python train.py --model="image super-resolution model" --horizontal_flip=true --hidden_act="silu" --padding_mode="reflect" --stem="single" --init="torch_default" --max_steps=32000 --batch_size=192 --lr_schedule="poly" --warmup_steps=6400
Rows from block 5, named by matrix and row number. Rows with one number belong to one channel. Each number is 500 + 50 x the weight over its row's rms, rounded and kept within 0 to 999. All counts start at 0. Numbers have three digits each. After the name is the row's rms in percent of the matrix's.
# convs0: first 3x3 conv (model.blocks.5.convs.0.weight, 96x96x3x3), inputs 40-59, a 3x3 kernel for each
# convs1: second 3x3 conv (model.blocks.5.convs.1.weight, 96x96x3x3, transposed), outputs 40-59, a 3x3 kernel for each
convs0.34 098:508550496512502499508459459429483376454522439487588510483480499514504498499479517568511519513490524388414515410436374555603538596584550520489480606565487638582451496460473444424473467488509465417535448396520550441519484524520484512503528461486468407386545504471614602543486584600423499555308412494511524525506527513524512515555467483503481529474484507485507553465451463520483479508495530519473452542528433466484467510516502517537516441490535496489510511495512489531477478503481512511447491414380614577485625583458491506539466438428309408457
convs1.34 100:533572548552547534474512442484445403469408465516454481514492453493476480485486502477504563492493480508609622533466449482462478451471510564612482491436516538458576526582597475533535532557524455549453549661491525585521517482495505493393481508473440510474461485486486466528429446466497528447347419355410422461446398471489465486457418518454463439527495520515506513538535512512493563524532528521523550493435523495496467490502483496546536534530504490518519473466510447462476511519547488483507474482484471469477522486515497614507516554426532529445
convs0.35 095:466455492404404444476488582549587539539594527458536515495530539489534517473479435654670543543540474330276400529512531480522500552590573445450527491519495426534503547504484480407447547481483563591538477397456551491535453512499536508563472443485560575584458485551458507546551530508525546537455426468537567488519495522476452472536563523548645561510483401519541539465451484507504509498489535455549571486548576465509488444490520465500477516499469545547528561508503482466483401412502461469434537496477448495485431510517466457502557551540491483490
convs1.35 092:436542464484519481580591495469503466464477423444489468528460475518464519535511517478517556464461462521519524495550529496595540454449471438555502461552447428509528443595506495555497596563498471533509532603490513561466529487495534555509662633537460541544513618532491479480407402412475526479438473459460635569500689539433518436529475565421405471568566594514475499546533552474489453493536513581624538578551484513509555523585552517479485531505492504526576535524513478495468456523509389543539448509453419471484415424460537478500534476494564548524
convs0.36 094:533505513539500514567520490504444364618487411604530452507523518523501504525522495523513452560505476597450470562583605526595624422495560499569526462479529485525532488494504565607509492538424419331355502490450508474332502482498415489517445480418431404425459436458431451469470492434483487484527503450427422587564387531552391526503483556465464533480552538417505499489532524458511535553523450503541475468545460518515554515475509574507542515507492541517480527520482529487494574544548472535573537588518536526421526496460532583496450525406488577463
convs1.36 082:523500506479463503580512447461345417519440420559514454521458495473456463464504488557465446540461462509471516453469522486485485513449484507563492513531501559557535547540588457476562477457491507584597542568452533484363590513555615436496512446525515524537482544514525539561494488641484541620429494547514534443559540480436465474455575515432507523435521526503528506502541469479531454605511489577515516543474500504489442533527402489509455524569560581524471523512470523457472419447498497467509481391384541462437423429507512563491510530487407487531
convs0.37 091:576541557527467512511472499576493514562528540558522484470499472521452463479484500560490530551498559512505569429445516493526542583585601497574535477508473443480469510512565477459506440429517477471515605412505599454469493586548541537456560487405438433581531485499561566577533524477504466483513396407393546644516547603586544568470507457560560515462464502544523520481464438488492512399509452510561468477535521485459467510499523508526525512501530543529540513481464502535530563544550440410425435519537451513495576533449477399505519418542506494558
convs1.37 091:543514509533547536509530466592454382618497438571512395496489475538456438526517517442484488417492447454535483511553520546547525552496494514605555489527478469526472493625569507596484493503492366379385416465527470443568446537587437477486549511474375437415424540491483626533512490506460430444518560535570501439490450451449429496442461528462422455466353411509551449521553531493519519390391375472492472612585561552504374537506441517539508450550526454522476454456445516538523505428473499428518569494550577529544504418462410490573476471525479527513
convs0.38 096:569494507597525485603550524469577555425496566460504551503500500544527501545512515519484486567531514525517514469513596452472515415457517421440514390487487363537593552472486554537499503491469500450521539508529474449472464550546476553485494552512496554607446536604407399474523428451566401449627476529464509568536526524557570470506475604460470547467496517484494486519504518524552573462423446477473507464496489504512478450488475498491466472493475490498501505518501458473481440453507472466519446559604359571586394498512503540435563582465562535536
convs1.38 111:504490520524494522489450484520601557517611537481525506482531489507509485502539509478396473507490483564494490429399498487417472480477511513484511478503525448476466441462449543537486559519478571530520452488422442503449482493459489437497549542528381419456382456543422474544562496518479421503577522546450437447474441488481435486540483577441388501415452478490463457506445468517469489391446438471536532492626584538503525526446536512527550489462467407376464482517499466511475504584471457515484514530561579566532533529536426534376411535445451516441
convs0.39 097:426527482422421512506471522492483440494424451496505503457526484488543530512519467474452514567454482532475488540490504540496485516483534551541498532491441545527501457500552486451434481481381505469490489469514485475560517508607488554585497543533466431503428486543414517532485538501475553510499502484489487492440437536389495517476466559507489522506498496503481527517515506528553541547452500485468480522511499458490501472498497459456495472494569508469511530501517531436433559593520520631501492442322495398353422437422464457494508487448498474489
convs1.39 096:458475495487581608514520558524553499557625525527509452461506463471513439506549451476534533564628591481519501405425446411467482502488430481466514481467561479444527485429509561503501543552563503478558496541531469536516510490511466493463510500462395479465468568485446509509529535488512556520510529574472500542485503505536513475513501505488525567407501550533509519493486517516512499410421516472543564491563545484503483506495428533514460488469479463465491489516568494520490513499447488537476532486549601570581542500439449494463465586477456526465
convs0.40 115:538492536523476518474483510499530536466537445442526466507502522503528573527528549518483406501515444490541525449540468475469452477506482461505515568523529541549542568538549517490504503524548523464445478518543417486538619497504564502530476551524415424537444473544490467525452519531470533489501541466410455439439438416343401374545537548511519450476476502488509520488472493498491448420445471439514481455523567474485472453472507447478505511517490550544524516546571502446483492502546449465550414480476489509423411505448468474460453497468490511423
convs1.40 115:483485521510520526528568563571592577498503566551492554496493518513488500487515500410435410448521463480480527519475479539495491536474469522493473549494454463430455499475552478494560526510476567550514599558516531524502511492459550527532558474473518437501484467504413454480543543519540532500548540472372493472401493528413445529479512475493519470495521449481485493506476462486447489458442464415454509467463441530461499508496500476524518540486496546522508482463439510525556440483571457465561463520540473478511451495541472442492535541561489500536
convs0.41 098:569564522602566524491488468511435417534488450548542494484459467523491461484479470560638612534546512458549540470465517470478494568487441552596520586646598579617616462473486409429449366441458538497457502539500513514468460468502525539583596501623554560545534564503482524539532441531525439524542544571455502559452495555517575516558496476538500446542436443538486501528498480513513507552513499545582505525549494489512496534523478559549467431441402457475451436449429538520453549569523486455427467578526531673531535487427562531437563554458474612532
convs1.41 086:478432509470452489489484493521554538515560502537559470539524503524525523513478501481473400465483427395457458494483425598667539542548477480484491564489431529486464565553528540502532537510592632588576509484478453492488475487468464428461498514541515570559562565561517565557505558557493495493533477502439452457422461517423428479491496556476515522528505438504492474582559559499480504506468442542500471546503550479492460471537495523529484520480527523489470484506468476524502445489415516506501559511500537490463585589555457543596432513538427486488
convs0.42 101:516497527548487457513470472472474517415503513537606621470467501511518537512516526500474526551478487604528525513542559463460483482460475555578563433430514475488492504456461503524535524549560525433488506466555459390484521495518583586603532509622527500450449476425488482489457473493504556555550549557457453446503460527500426561490469429520483541477490591512476483482506546448466487487472445503520564550542613482463477494502522501520505493509569502548593510505526473496542467521607458508605454510442439495434409441401537476512527448507521495493
convs1.42 101:531466535490481481483453495416475518447503531485528518529483534505468545517488520453458528495467509368384397531526554541536575551585599537527696541523673556477508564491467500557562532609606578610541507612638468562545467551523437547546392460467485459514569474476534454390429475498456462480482534470468458420490507414495556509464478482484505535544579575514541478474495511520515464519490547453489530493511545473471450497466476545501467510523537475479497497525501466479523490516572460470548499524589509486584498535619535510444502488412448443428
convs0.43 100:564547499513544594475474508566568433505485467499460446479460490475493499496512506419426388348288336420360391515525624516438520526460491477532441442459489475512576505515472525550524474577478436508456465509460507548541456520551508514537543554535431419474420438479546475479552534547486468564482483530487502496512459489519451441538551595440438487533457420487495486503504469517541498561594560525580543470501479526507499534521513517549528467481505479444463474412446507480530584574546602626544461523585527638657647718553531511492480436477428415447
convs1.43 103:612653544445584485430473417515424538508446602522492525521493487515560491487470489546440519624504629526447545556477519494436483450426475496491477506476464573587511441535528538501502535523479607696496535533450416429478490443456497487471491491567582549520588578583515595537492554537445541549497520570473494505393407459439543517489520463508491442471507557484465503523475518570520566498439506433368468509453524484417486510435530499437481572554581489485504569522517484615529429526522534536522422364428491460462475480517484516503641532465593479531
convs0.44 115:580554509551604564502517494491542542493510537519533442486502478551538485550539547492503498540530465546569491512606548505550545521548551472564505465518464396492403545418545554432541548469520491329469513343449462447437575379365640432367583487460485669552437494503498479553417452564427420533489464524499507558475557557520461521471440383524486453512510522499591463506559465442508478460541519460522482538611518462545500530561526581534537528452441558510476537507486499553512548575529492497556529485489546459518480452467473492479533495467528462491
convs1.44 107:496585597484493489488472513525413473503484456486549486549532522513556498492538496600603530581582522515529488561523493528491477546504500488395430458414492511485487507403462520393455500384412460432556354315413434453447515467545426412558391449516502489503507526529485514507497506473487477497519489524538676563563630569548488495512472529505506526469482465453551530483533491509530460511513554466461509460443546581558528521542546479534557531525541484547540507526543476501549480513491484462450698639492601563496556552531474477607482516613485505555
convs0.45 098:559605571575536470517503473527580541513478468476525532450530495460513492488507494477546492412521460403530436533617610469518523492493498472528526502499499498534538556552510505477480495471484566623556514546507522548574593511584569455493528456515515496491452396489468440515591468483513430507584506583545556592506575640395548581473509496497589586511581581465497538472482491486483493529545537533496468484447403502460440475481419471490424526568551551580537561510466585554559516493506471450499499469520531503532553634603459508492485499456518503358
convs1.45 104:469388418537512480478484491467597492519457441498462458473456490522497484478504484442490404538543432483453451506519540520508503549520463560523493531534466457501436595537512569524494598502539570603535544536453573536454641570544670610543694593529493564560511534541450489539461472482483513560527543558406456472412487447475480464516476440432454482440464457474459530468492562444466457482538478573639540559550518547547477513577471521565445449486393474513460489524474459501490498566513478576535614519472663531452643550516441478463527528528501586536
convs0.46 094:540496515549518490472486468442474515488494520496467529512500492491491471479512509491543563533611565545532493553590560518549534453393367572570553581542539587473508561510499557545488470427388427446446500460463448477499468515531498541543511517457450454429455525514420518524481471474464498499451457473511541508439501484533494517528547600488573559468564614484494453455458416480453436493383407577422420510457448478497488490496497471495536488462430488517530502521528561547500523528541560562522446474516379334357416394379527591566530577551572567564
convs1.46 090:459500496519469470463441500490452549459397597498430536473465533542541542511490518495579576482512488470463531542530484558550525515556525573647531464452442489553491515653554440556499470514512508511502667590525470478462568506504566489488515454475493564587463495518446440518503471460551517566538448446534742566535607438484500482384449477406465544516487508492478481528548586529534525517569484548420402561457516546428500598516579519494578545490495486538501491510453567544512498568551532583523496551442609578565538572555629465471471394469496399518
convs0.47 097:444460527455440492476524527469491506443536542473493471506501465513495524517509536526519577509564611417524538610560440589555460580554495477520505457519520438501563443417539454461550484517584488523462455485533421461435474547558421504632380469600445480552501531504595517511571467468605482497575452506503555647490574596503555543501560535583593530466477567491505453471531521515527468405487469453473478533518559511495478487502461559522490550536531523525526557554509441483532467487525499479533471489555483502591426472586525455417561470402613551432
convs1.47 100:549553504550565510437537542577436599481483646471404579539535507492462491501491519486461502352384421464445439390474414394524446465539438472543583483533517518467448447480459450470442571575504455510544450538585502453484417487526321484513516569498550560519532563545576517519532482512563555545609630538463493397450431415481416477512526578417473467477496517531490458517489510450470441478403462471420431591533537502551406506488428501529535508530494403436460464525468496556496641567513598468491539516504427506476422448474558462436491397402463505440
convs0.48 102:470437457468428479535463509575514527547502578561538500502516529483505532537521500390457515491526514485535550558534516505462485510460571383394487442480484377470524430439585473491570493561587457466542490481538482531568518484525522540498595624579525505496467533461469541499539624554589530454528451383512425578413488638494555653474493528523511477512532449453488462512520486565538475551465473547466392629622513504516519540545573566517552483456492544489425559531441549531575478510504517604585507511472520528505463540523463537429496492463513454451
convs1.48 106:496491484485505462378348450491487481453658522422564503498504506465484466521558527547503521589484471633596527554530534471487527534503524472495460512554508461564524583481533522462491543478573510382444570598549667667552534412457521429429527507495448474427462490493426495592469443352423418350495474455557568546417542571509493565478473515518513509527562552474483509482527502444485527537464440617547450572586519464499488458452479489505475542455453512493470513464486474541475566535466486534513617573533592551465519557499417474484478461410501533495
convs0.49 110:519494516549463477537477441455454438454480469518496487496468470507482505527505514554553542521442389468475426452406413546585566546584572566494547512502484482497509538505511447437464511552511476533524570502512485503470506431453560486414527471417487384489567556517465532508467508513468439484436399448510499549545599546543536479479485461420444458500476484557522511495452481468481467429482505515574551457555532514525508492522528513529514443417479478441491504474464514501480437416428487515501468421452610663599520539497465516509454447503519530521
convs1.49 115:473434442491466478462472508516457473538470510438408506523504516511505522518480495489475505512421420506434510366418456443474502445476542511438481554523469462574501453518425497645557522648587525569498632723559528585496468445439538517425634622465531505514570555462563511487472501530524530571491504526403552466464635514471500485491533574456521568484579558499514534537547541470479459468503515592593525580544554500554560493530524486459463496444467564511529519483478514573528522612575497580604515478449400387382534523490562488493526527521527501476
convs0.50 117:418460529445429508519432444453468639408435602513485486516494503471495548451491526505475497521519486445504548528494488528522477506524522494516518525457494565464518557483521497492522466526442503521539540459496578569544557544572617501414440488524466548496560528477546434383451479557409445530454506528456570582545654500554499365616531511526483467553514531601571527548516478533488514479472454503524434511529475551578543551543569490493531508527526530470449586525515549550559501432423530460530451363429465515503532623562540382429530449429571551511
convs1.50 109:481423420504534483471481477628574592572571577506527631541541520509553540547530521527530487414465453504482459453567549518480479568515542543575538463549489506578531391465461432470413387467502564582513560684504524548504453477479551540475499474438550603545524522477534521468382428436453515556417556490534565581567524519530562534530485516548567500526544477488505528493553506457478472509559474553505438492458382583536484505500510469470520495428430522475476478485459457573604449558477567644584527516535484504482482513516533379459581455488575539455
convs0.51 088:508447531508499474415434388602528487578523482503534480518477540493482487500487500419521497436597555456493491495529460522525465486510435406372474441404489447428501493504544455506552515507500556608532553590588475478533456445517436452521495512488568402424546418485524487530462486451456570500499536457478491499516608658450598576475389420480458519503528517516475519552515522521465516503560522491542555491514495578488427585508435550472427526528474476473453480474464493456450547508538474453379565466430550530583510532602545614532516572493547524422
convs1.51 084:497498474550536507500477514528490587511433515451425428476483492523502496494488464506454518497513592493475559504538504517544507503507516578560529544597607536665630510414460440410532467440523514532604466411524518436515506529504494468492504448522534490494593536496490519464381428392490503452544464391434500497416517503504519526581472536537514616599610563542542492517515498503513443477562511478546528582541565446444528489492540501496508595565553577553522564533511513518543539523506515551466447536512458508514406484578460491472445476505436450478
convs0.52 105:544499561519532544541536571489484461561584489531578504503463513482470503520497532571497441544550473506542467444472516477507572476475529549494501505463514462504528463526484494572536507589561589487459568567505453406401623436495522505445553490387493498483531494515558535522309437532436500582565520553518608462640589347536358351520473479519471584479474504506492481529493495479482488564474454489479507460550564546512506473489507481515532537494466489447426466490482608560432552505497465508493569594486589564419486481418474499653480468658478551656
convs1.52 106:456521521391515502439507430458482425425527477439552473452449491488502478496449526373334513504388454503350491498410547468367488483433527532594378410459391414467424472463496500475452538497492546568450510471399388393386512523520607535519505501560448491601496484515542451604564584563593641560542556494404483476393432469411457518540558523510589484483526502443421496495488510508480502467464518471529488553555527496453473517506442553503450484488486480433412463482483496503518481523525484443514508462499458434464524537510467523477526517431506459395
convs0.53 092:489518482498493472476480479568581597474513525488463531453424464484494473480495499535520515527465515518424480548597497486501399522569433523579622491565643444503560431511502455496490487530497498494463504610601607605562423518586378465579412452480644647610570551512529560549436518515473512500452509555521451537506502534456516466467522524457522464488488462536506524533504511514503517513522490545551481456482446486451537489455535469474576477439483508459484410444454557549607484561595346468443426542535452565477481568469521482441552485500448455447
convs1.53 099:525513531493509525533555533473364528534405512474398505515511491503498486542524534522488425516545483480481495487451442457438512424411481403431520423437518496453500411489472410500445501585552399455432396384368627583541441548441396464477381468495418438395431470450450423432520506574481448551571563598485445490428515592409485465555506522509541553483519592491504501557522454509470481493513484419432444496480486458493468454507487449478495574575552488451491550505538478505494505505519402491422446464555466514544351407479537553475517533462578540415
convs0.54 108:443508517492484544526496566572479507573496533564452524522469521505482518523504513499555602448483511581554528511429458552453444535509478552508540491532525446522496431353568526458555542530587452498455500444502530415520456640634447526590533521625497390480524451456559559449485552511490515510504455441464491507559377441546482584504422511441380440547504470541509485512503464513497514464521484515551549546563537582561507558547539543515567475514491512487481510517509530509388495525489443480499415586593471558473474459425498450478437483579476513538
convs1.54 091:555486572544557619514513553523527436551563450532550519496579530481545490488537458571603441542564442507538472557588508487523486535554475536522473490519533434472503531502580562629622505658608512386447565526457582616610546518511561454455436450434516517476504560451510535538438494508446477577448438542437586480477491407563520394470440573513524615487514514506544554470503496545526532466495497511516484453456401510549488524553483492526480520502473577559528478495491434515448504534466498492453533513482503478445484550513532476487503444445501482492
convs0.55 099:513531504459462457506474463456495549411474485461556560451461470424454526478504491489440435492432475593493467466479501436456458419494443659585486614491482616523523500462438460424477507486543406546501452529516458478492534541481367397550351507642614437473686453490608540587526481479518512477499546521373431401531474467537451580405455478398473544488517540476440478493456449518472477509539449450458479484471541518486477469489494512560560425535529519522548617561504507506470529521534472509578456432496377466560479585569585550436581581499470418392
convs1.55 094:436501507414499490417446448447463557456511580514541613475528513424516519526546537507492425557543492582574530513447498491491550558551504465444404437449430463434411519526461558519471557520479623471429561446491379449531523477472469514593540541433491528419461563445419532475441526538444486536435510516421540530455489517567553599457408442404452477442516455434408480454510482457510497453401449533536494540483445399510503423508467486525443493475419471463487477478476456516528549526437593580497536519538496545578495589460495499507510472482450446503
convs0.56 120:549487455553472435566472495537427482571497504518472522460477520485489497516523554529503483492495475543528520484533503534555531550563554508419471563477478464372403480465440508478419519479439522483456486396364392351407436538438489420369472368508465469479517499475529491515563510533504442519459465541513469465614563543528513444540557560475511499401537566533474521554538581540506517501464493451465471407418522506537540550542544565537504491491497484494490506511563584527461575516482489464475546537505556536479530497453523458470536474518480395511
convs1.56 115:524396389556508460522522502516462498523493520542505583495470507537528486502506476393408460407420512360420455441474506465515517411505502504485427459520551496522496425549479438499469430516463436404411424439459545553492462439478386546576486605559488470544614546568560499470523547519589576569623597635600607487608580439540500416526607537437514522458450470419529514459522474523559522476543476446517517453539498450483501420477493423470465464470413449448480460489506526515488533546482471412404493434478412436453399462480556648488520575477440476520
convs0.57 097:527487531539538583477472565534411523462386513413362486545552527551554522505512500485506471571513417531542443484490459495494478493486447480447482462452506579544543510442445498448485506395423395392429441371453426442472518455484599513501592552455406505538430506520485530554482528531424484558538565611479457454446406515464426496501493446448463464439460478488504517508504481521451457532427502485444508535527510457425425494445415447434438555554542574546534542527533547480495563536465552581554540528529521547511558562528495484492481452492493532459
convs1.57 082:466500499409467445453473461432484494527529557543539516429494534463460478486536502535466366541477398501448401615600605575590565548545536538431394517520477579554515510503537529479502518503443493444524483457499431452432553444508486461520543556500445508473535579530439553532502607612488643581468575558518502418548416383562427500446526529443558535564514457446486483479511483534564481463497520507513516579556548510491522500492493455475492510474429515510444447480409406492468484522485505496504616463431577489530473485549476569459568632464513598437
convs0.58 117:490502519586526530523500531520447447445410544502427480514464495511456512553502557404389477509522411541534454484509489428472574469474519545516459381448488472411436485485495525554486529579479495519489526524518414477446461450532430439418524631587481479497402462696497401561430440526479544493557629579472538419538500384490501528531499522551461492531491471525517552510477490513485535487514567463455478575520485557515461517506505526499470464465486504486469511512537499495456509452465438477529530459491534431519598491551485474538488464454455463507
convs1.58 115:451487503554560577448470492480374526563478588522497595515517514564512498525477523531476500551454453546418512483505474480484507421485511594572473503461512561505523565560575488500551589608579536538538470471476500479508539578557535503432505502559543461432562404452570492471487514483494532453455447363471464497509456547501477517438473565579496502474488466467499504527505494503509434489478479474405484430450552560530466553538467463520458516524580552525526471494500474456518453493546550548545450432425554481483452468460453481487514506449474428434
convs0.59 100:498537573506528565501540585519578531508496476483474424501483502480485486496448445505453491468446501505474508420433414447351370517445472374410409497550453471519511559598501460440470456397523544716513492554435487401460434602589458475501444388503516488438602537462585517504526475426590576464558564535540516476443422478374452545495516455485511533475470471470471522506571598512525544475482481431452464478482490503515541492509530523483520515448497506468539522500551528499452582544452557505476415399383480434387486516477443491561475532557413414471
convs1.59 099:500541527449438479457496524538469507475458455423416459512519499519491480507487498497439484530497494555516453456533485506528513457522520485481480511534593520476504478433484535476500480465474436401438455480450480478456477402486528532588556513491475483436481617494469480406531489509501535514448488471479575428406410390460484495575540616514463576476524537496502508498521471471510503562594551537571486579564517408452543502549518503470475479488483488443462518507540456536516488479444479525514422444455526542563557506509614537506522513513501474446
convs0.60 109:455460448515573507467484463506558573544548532566522538493539563475537531482530519535494495488523498559557516472439466493400439472416461427439486583480479610534476502476453515494462552539520526509508483521477417486538602465512533545510535604552422471487468453498560526499470575479401526460473543445553655520531539497531539591510488491612535499541496490542527536534508494473498562516502444558500445533476419533507555455443512477463529598501458508446455513450472501527443512530559456437494436473525478433400600567547470537492443531415488548364
convs1.60 106:487464477537481476493526479534510562546455496544433490503480509511525523487490507542568579527568534470530584497508555480439458482508547473507427488431369461503480485506515465527504524540502507574537464494464450470480524484494387431476555544481451440477520499478495547474484495571460424523446387431484578523506545489452442438468564471396450465422540486489511480518495508500462466400400421489505515531552540538534502530582536489512464531486498543526538501500479415450458493494496463467481503508527468484506499537501487444529505478577512464463
convs0.61 088:536523468470478467512513484435497442481503469505465481481531505459509527521474508425424420482483433513544518528513568503488551490528559555587568534458425608520464536489430590548553571554542502489593480418516585558479486379373546519453487543477556483478538509537634565515488527496438483512402455436429589542421591607521574587492548575433485521471414408472471516493469560575539571539467462562507515629582600503489490506524520498527529385488499425468512540514523422471454472475498594568459463488541487482413495508389498467510456476529495474548
convs1.61 093:488481450572580488512470389506404411528532499512526508478461502481444460539510554490509490598529479635561577470542433436526488435493432523511476513597555444480480459471473500471442478461494570483454522533614421419539533457522559486449581639541493509557457502431455455419559549530557572548517573553376446469432476458487517496523446491554523547514469504483464467492552553484510505481457448561492412505579484485517494440469479531540495538485547509505504467513503482435419507475492457447495562470505552504537501488492586490531624507513591532562
convs0.62 083:517463460515513517534514464387514384439557407579511402523503481485515517471507531481530464523585567543582530560582542515479461512471435487438527517475544494471484607511390551516444505558438549498508561442489463427458512556483529496629531572542447483463497434460465503487477547520464549577397499562526520529517510566547579552546543606461479476451506486516480464511529511551514496481567457576591478504556441547544512537576544584589564420542546445544558503556583455479504566520503562540424529448465542554488567565497520517504439501475448496470
convs1.62 084:443458528466454485512508616544515502461451516533501559502477498447395453510475517492392425522369454521402441494425551540446521511515522503564537546579553512552505519492552491470496611498579500583605520490444599531432548503439478509436536510456585535482540501513474450552504465539523480503450472513442356392490460551423463548525499516457517538478534526503500501475492457494490478480459460547575583523549541469491446465483401464445435555468503555520473557496472479487456466427443519526528435394456438436481422440441537510484568517459526469413
convs0.63 096:545515524571486479623525468512458488502481496519502501501502519530517502550500486559508574508551589471513562516507521503560550485515524518518546538545517520537495527583554545600463554542436453497536516533504497494496519476459508501523520482577449463510464533541440493496442537531504599548501532495560513495535555524492511486516562508566555457490568500467446483466460482465462493439469390488463405538485485497494498497488482522536521549485475576470494556485507478514529495515514506496502532610469588585408628544478474509526462512523417500462
convs1.63 109:491496528526536579476461554495554499485597518516541453485538505490525488514551493461489514446607512460537458467453417508471442488453490499473503479441528481464512459428430556527472475468481551557519471571479494519444486513525480454459505479493399427397409465495459469502517488510418440479510494563478385443457410504466467512538452521471396511436401488491461506481452463491477489455454419434527524471573542498562475482569499464578542437449500419406487501494532501521410516580429463544421491503526585623585473517504402542395450571428455543423
convs0.64 101:489490453439502456440464467420608527339551530355499522560497541476499501477511534503502552515491471556563473485464517502477498560501470461433503569470480470430471460441526494518578512509586490451346457491547543514554548531560471432448636631582402466494505493462488431436444556531391525530439551550471511541563604570636605540498470456587452431567512505481542529493541472492551503547520513487478540483493471505485449498507470472535521495498509521518557566561572506518439490491496469448423509484476608538548534537565426496506408484463541563408
convs1.64 087:448514464549471440594507411449448608446411531430373488456486529466483516469442456477487488487491504580508483478553602481519542485516479485596501475629569461529473492550468469560503452514420517524473538507566522532526472509518456563548518524452535454475574573570539538545449454438457512528462451438589456519505373444395338527527529461503506474489496543571552476554453420540512480497520508530510466568622532525432513544445506578504521526495504447524539487460546546537544511496551492478546408466477426495504466527515535472449530561525545582533
convs0.65 095:509502512507469481520463503528533441404461444416429419486517498506545509525535514469468467468489426494465407551579548526538551516572545482467464366457484426480462454471455554552548572544487482506486480470449567482410498460554516462541532465504465499548517527537479463458620566553734584482660569428515575542573538488504472533447428397557518526532478488504448492568521586531506511512474449482495486470452490532519486494458472476484474562515472541541477481504520543540570542507539537555559543518518495535533471532517584577544588610522506562498
convs1.65 087:479552559514535532579567570432463461439442465483521519492490517460431470481457476519531511608576512543531479538425428517398421473385486459500484479405454537488482501542477488447461493500529538575574428380456342321370585476452542484514462384417500436481516448484543488497498571510429520522441481521446494471439547534499572626501461518522489544462445554478487461444504471488528551561558516492502523470482488485443503495449542456446560516508476539520502522490494434441474443438467508556539483474480551488507444426464551554505508599578512473439
convs0.66 099:513512598532528578447389488503566424446577538398493486513466483465489510503494512487561556520600557519585466544442462511481476583542475502541501455505482482508451496484441487448498487455398509575578518426475557472529484447543497365551447379547483525473426436462374438522426505461361425424472499440458390489482516562466525578503422417522455478560558486464466457473507497512552549540479470543481493520501510462508523477530530479540517523469482477448423523474470568576597484535539414471510465468452601548444608524492526433554494442481521408435
convs1.66 099:523547576471467465503475511503506583499547523482524510530517484535533509537526516608590549566487595615571582547520481537595470632626523484556453484586542460526508583641583542590629640597609606556585532400465527463559560541570513514502607535553552557506487530499451531570454586580516546557451506523443448448492562522497573579544568511563530549615625579442462519499503548507490508535506508556494512546516542504521485514551496574547481477514501543550536558555566443453388449448503464511548462464455513489522532483537565510505598488487619563515
convs0.67 097:536469415563553504539535423489596529441508494493544497501563502501562510517553527543507477476528504451564594497516533442493591491522560502483368530483404547535514500504433479530543487552514441434460447487564582462529550481503455492519540470483400474578469462610526505572495465475514484445626575516437494557441526528465516531526532461512463417452447508510503533544481499521479465485466479468503454496518463489524499473512490505496462516478508494490509479432512419422541503512528482400444409517541463570527406527459496524436532569397410512405
convs1.67 098:522555469431502462417495517578546545595586595478551537530526537517526476504532486437434415465419445509472448530475482538488556524488525503430475447489511486548492489503584488535559523447560498529562517482567557576536475463574459469560559557537493537523506534503512575513468429395534543539536477463654552446569582582534460607527519534495530535542501506508519516493581511460491477511530511559524486565569511481481499547465468532474496559530480541514446557539440491524476561584501464488486518463509476429477481489523520534477540548473545539487
convs0.68 098:412460564593523496490447415462445539480455446544494482484479478534478502534496524503446507547573570529595563482445486530569550520525506486504588479508539527536486436448546481558477445487434441418469576576557492589464506526454523443526513522551517456454515517450425460472456507531477498476504527495379393523466453501470503486499414448544504456529545509536462453557524530526507542525535417536525455546511488560615550602610575585564540514458474533509472437492452488526454471533548423422465440537546550549502518476526499519477484532522524553495
convs1.68 099:512573485458485487442496521528454514531504535552471525529481430556510517532497526502437529527453520533507551488593456507603497454551534478511493523642590460515514493551536446564473443601479568442464443375425450479415441481491512543495628699497495487524495550522470477478524527492542606596420460473398422510420610730481644616527520479456417559514571632428452465481488513505558498445527534602634492540536425466436490506446490540541531455473501539498548508454467513473520493506493488491522472519474425486463504586559612511439586521496527432435
convs0.69 097:533606557571590502565574549536473532434398496488411523481502453480520488503519532510449454588567602595571560592619620516554532447520520584494548500466512505436469459490514544567536517528552479594519510484374440450427491602500485587441467597517514485436425406408419376393496487507536519584497436528540584439478497461444559553455416466490494505527533567549461435469442453497551537531474440521520517511517503477427433455447442461464472502562525527553526503509474549579555495543535485554593590599562541531483501507552595500507620536465590527468
convs1.69 099:516474507437447484455428473562495539569508690517429556494502516489537506482527540441419496380426453514460430543544615510572606423504515543487527596535568522533529516552579455479495473489555537675587511570560392405471558520500536529535574576569537565600520525522497538519492479522480462457509462406420478397419478486470504496447432477476459439553485496457511526484518503526537496514407438447440489506505570538529529529547544517511475532490550503502520574577508438562567420490489443534539477501547537510585493532599527416425527444459625481482
convs0.70 092:495468490495479531472465434393500503398544528395548523442462496475484512500532546485473394518489444505496475432504543506493474528506513501523475512571508540544403454486444604593510582558499561483457594543523532430517536484519553564558570598654487587570385491518352423443479537596542593621522543564543544459505525499540578491490480540551509570566567593439501514432448491459447498594538545556565505566557502522463439556504507502464502549548504530466507496484503407495408453496444498460457533537595550499498499416481521614532419455429452553524
convs1.70 098:509548550515507505541499498420502504423546551439572490452455512493469535475489508535409374648466430640480486499466556482491533475466531535566404493530471489488420556477478567408396663508521491555483525439389626477515489497491545474501466388504522544547465467537474503524445421422460476426460480477522433502513527688528562646485434490437435468529544550534567520528486456490491521545510429455487442492542454520482423574504496555504516474461510553474489521504523465471525453505529483515517519585589529529528530482474463558551500543540473504468
convs0.71 088:555518560544534543526525467573567531556532455593509399493518510487532523463514572483497492471483500484500516454461440491518530503545520487554565505532623549530575547571419512559474485482479448493517521589554375431473524530500448457423552587577487549550558519493570502500605503403564515486549579526497511534491491469541646522407429432526554482516581608581537582577551584527513527592579511539532418535558519557534494586541460620535491463420441442466468462511518565472460565531437525544510489541559481500576527446507533453450514477534444468515
convs1.71 081:581586568476513525415490490565481486464409533436374512555493489501497472450456475546554534568517530427368484496454460496423443525526459483447475423389409482409446482490478507478510537487526483491542491465514506536532436409413543505519478446491409410453455457455429430418538581430521533478490490436550480460526480451495391377456488443489523479473515456456505424434488486480471431440448433489530508515548564464434418467437420477442450572516525562552504502551561510549489469527474487510558570529472518519522543509564510506515540497548522518557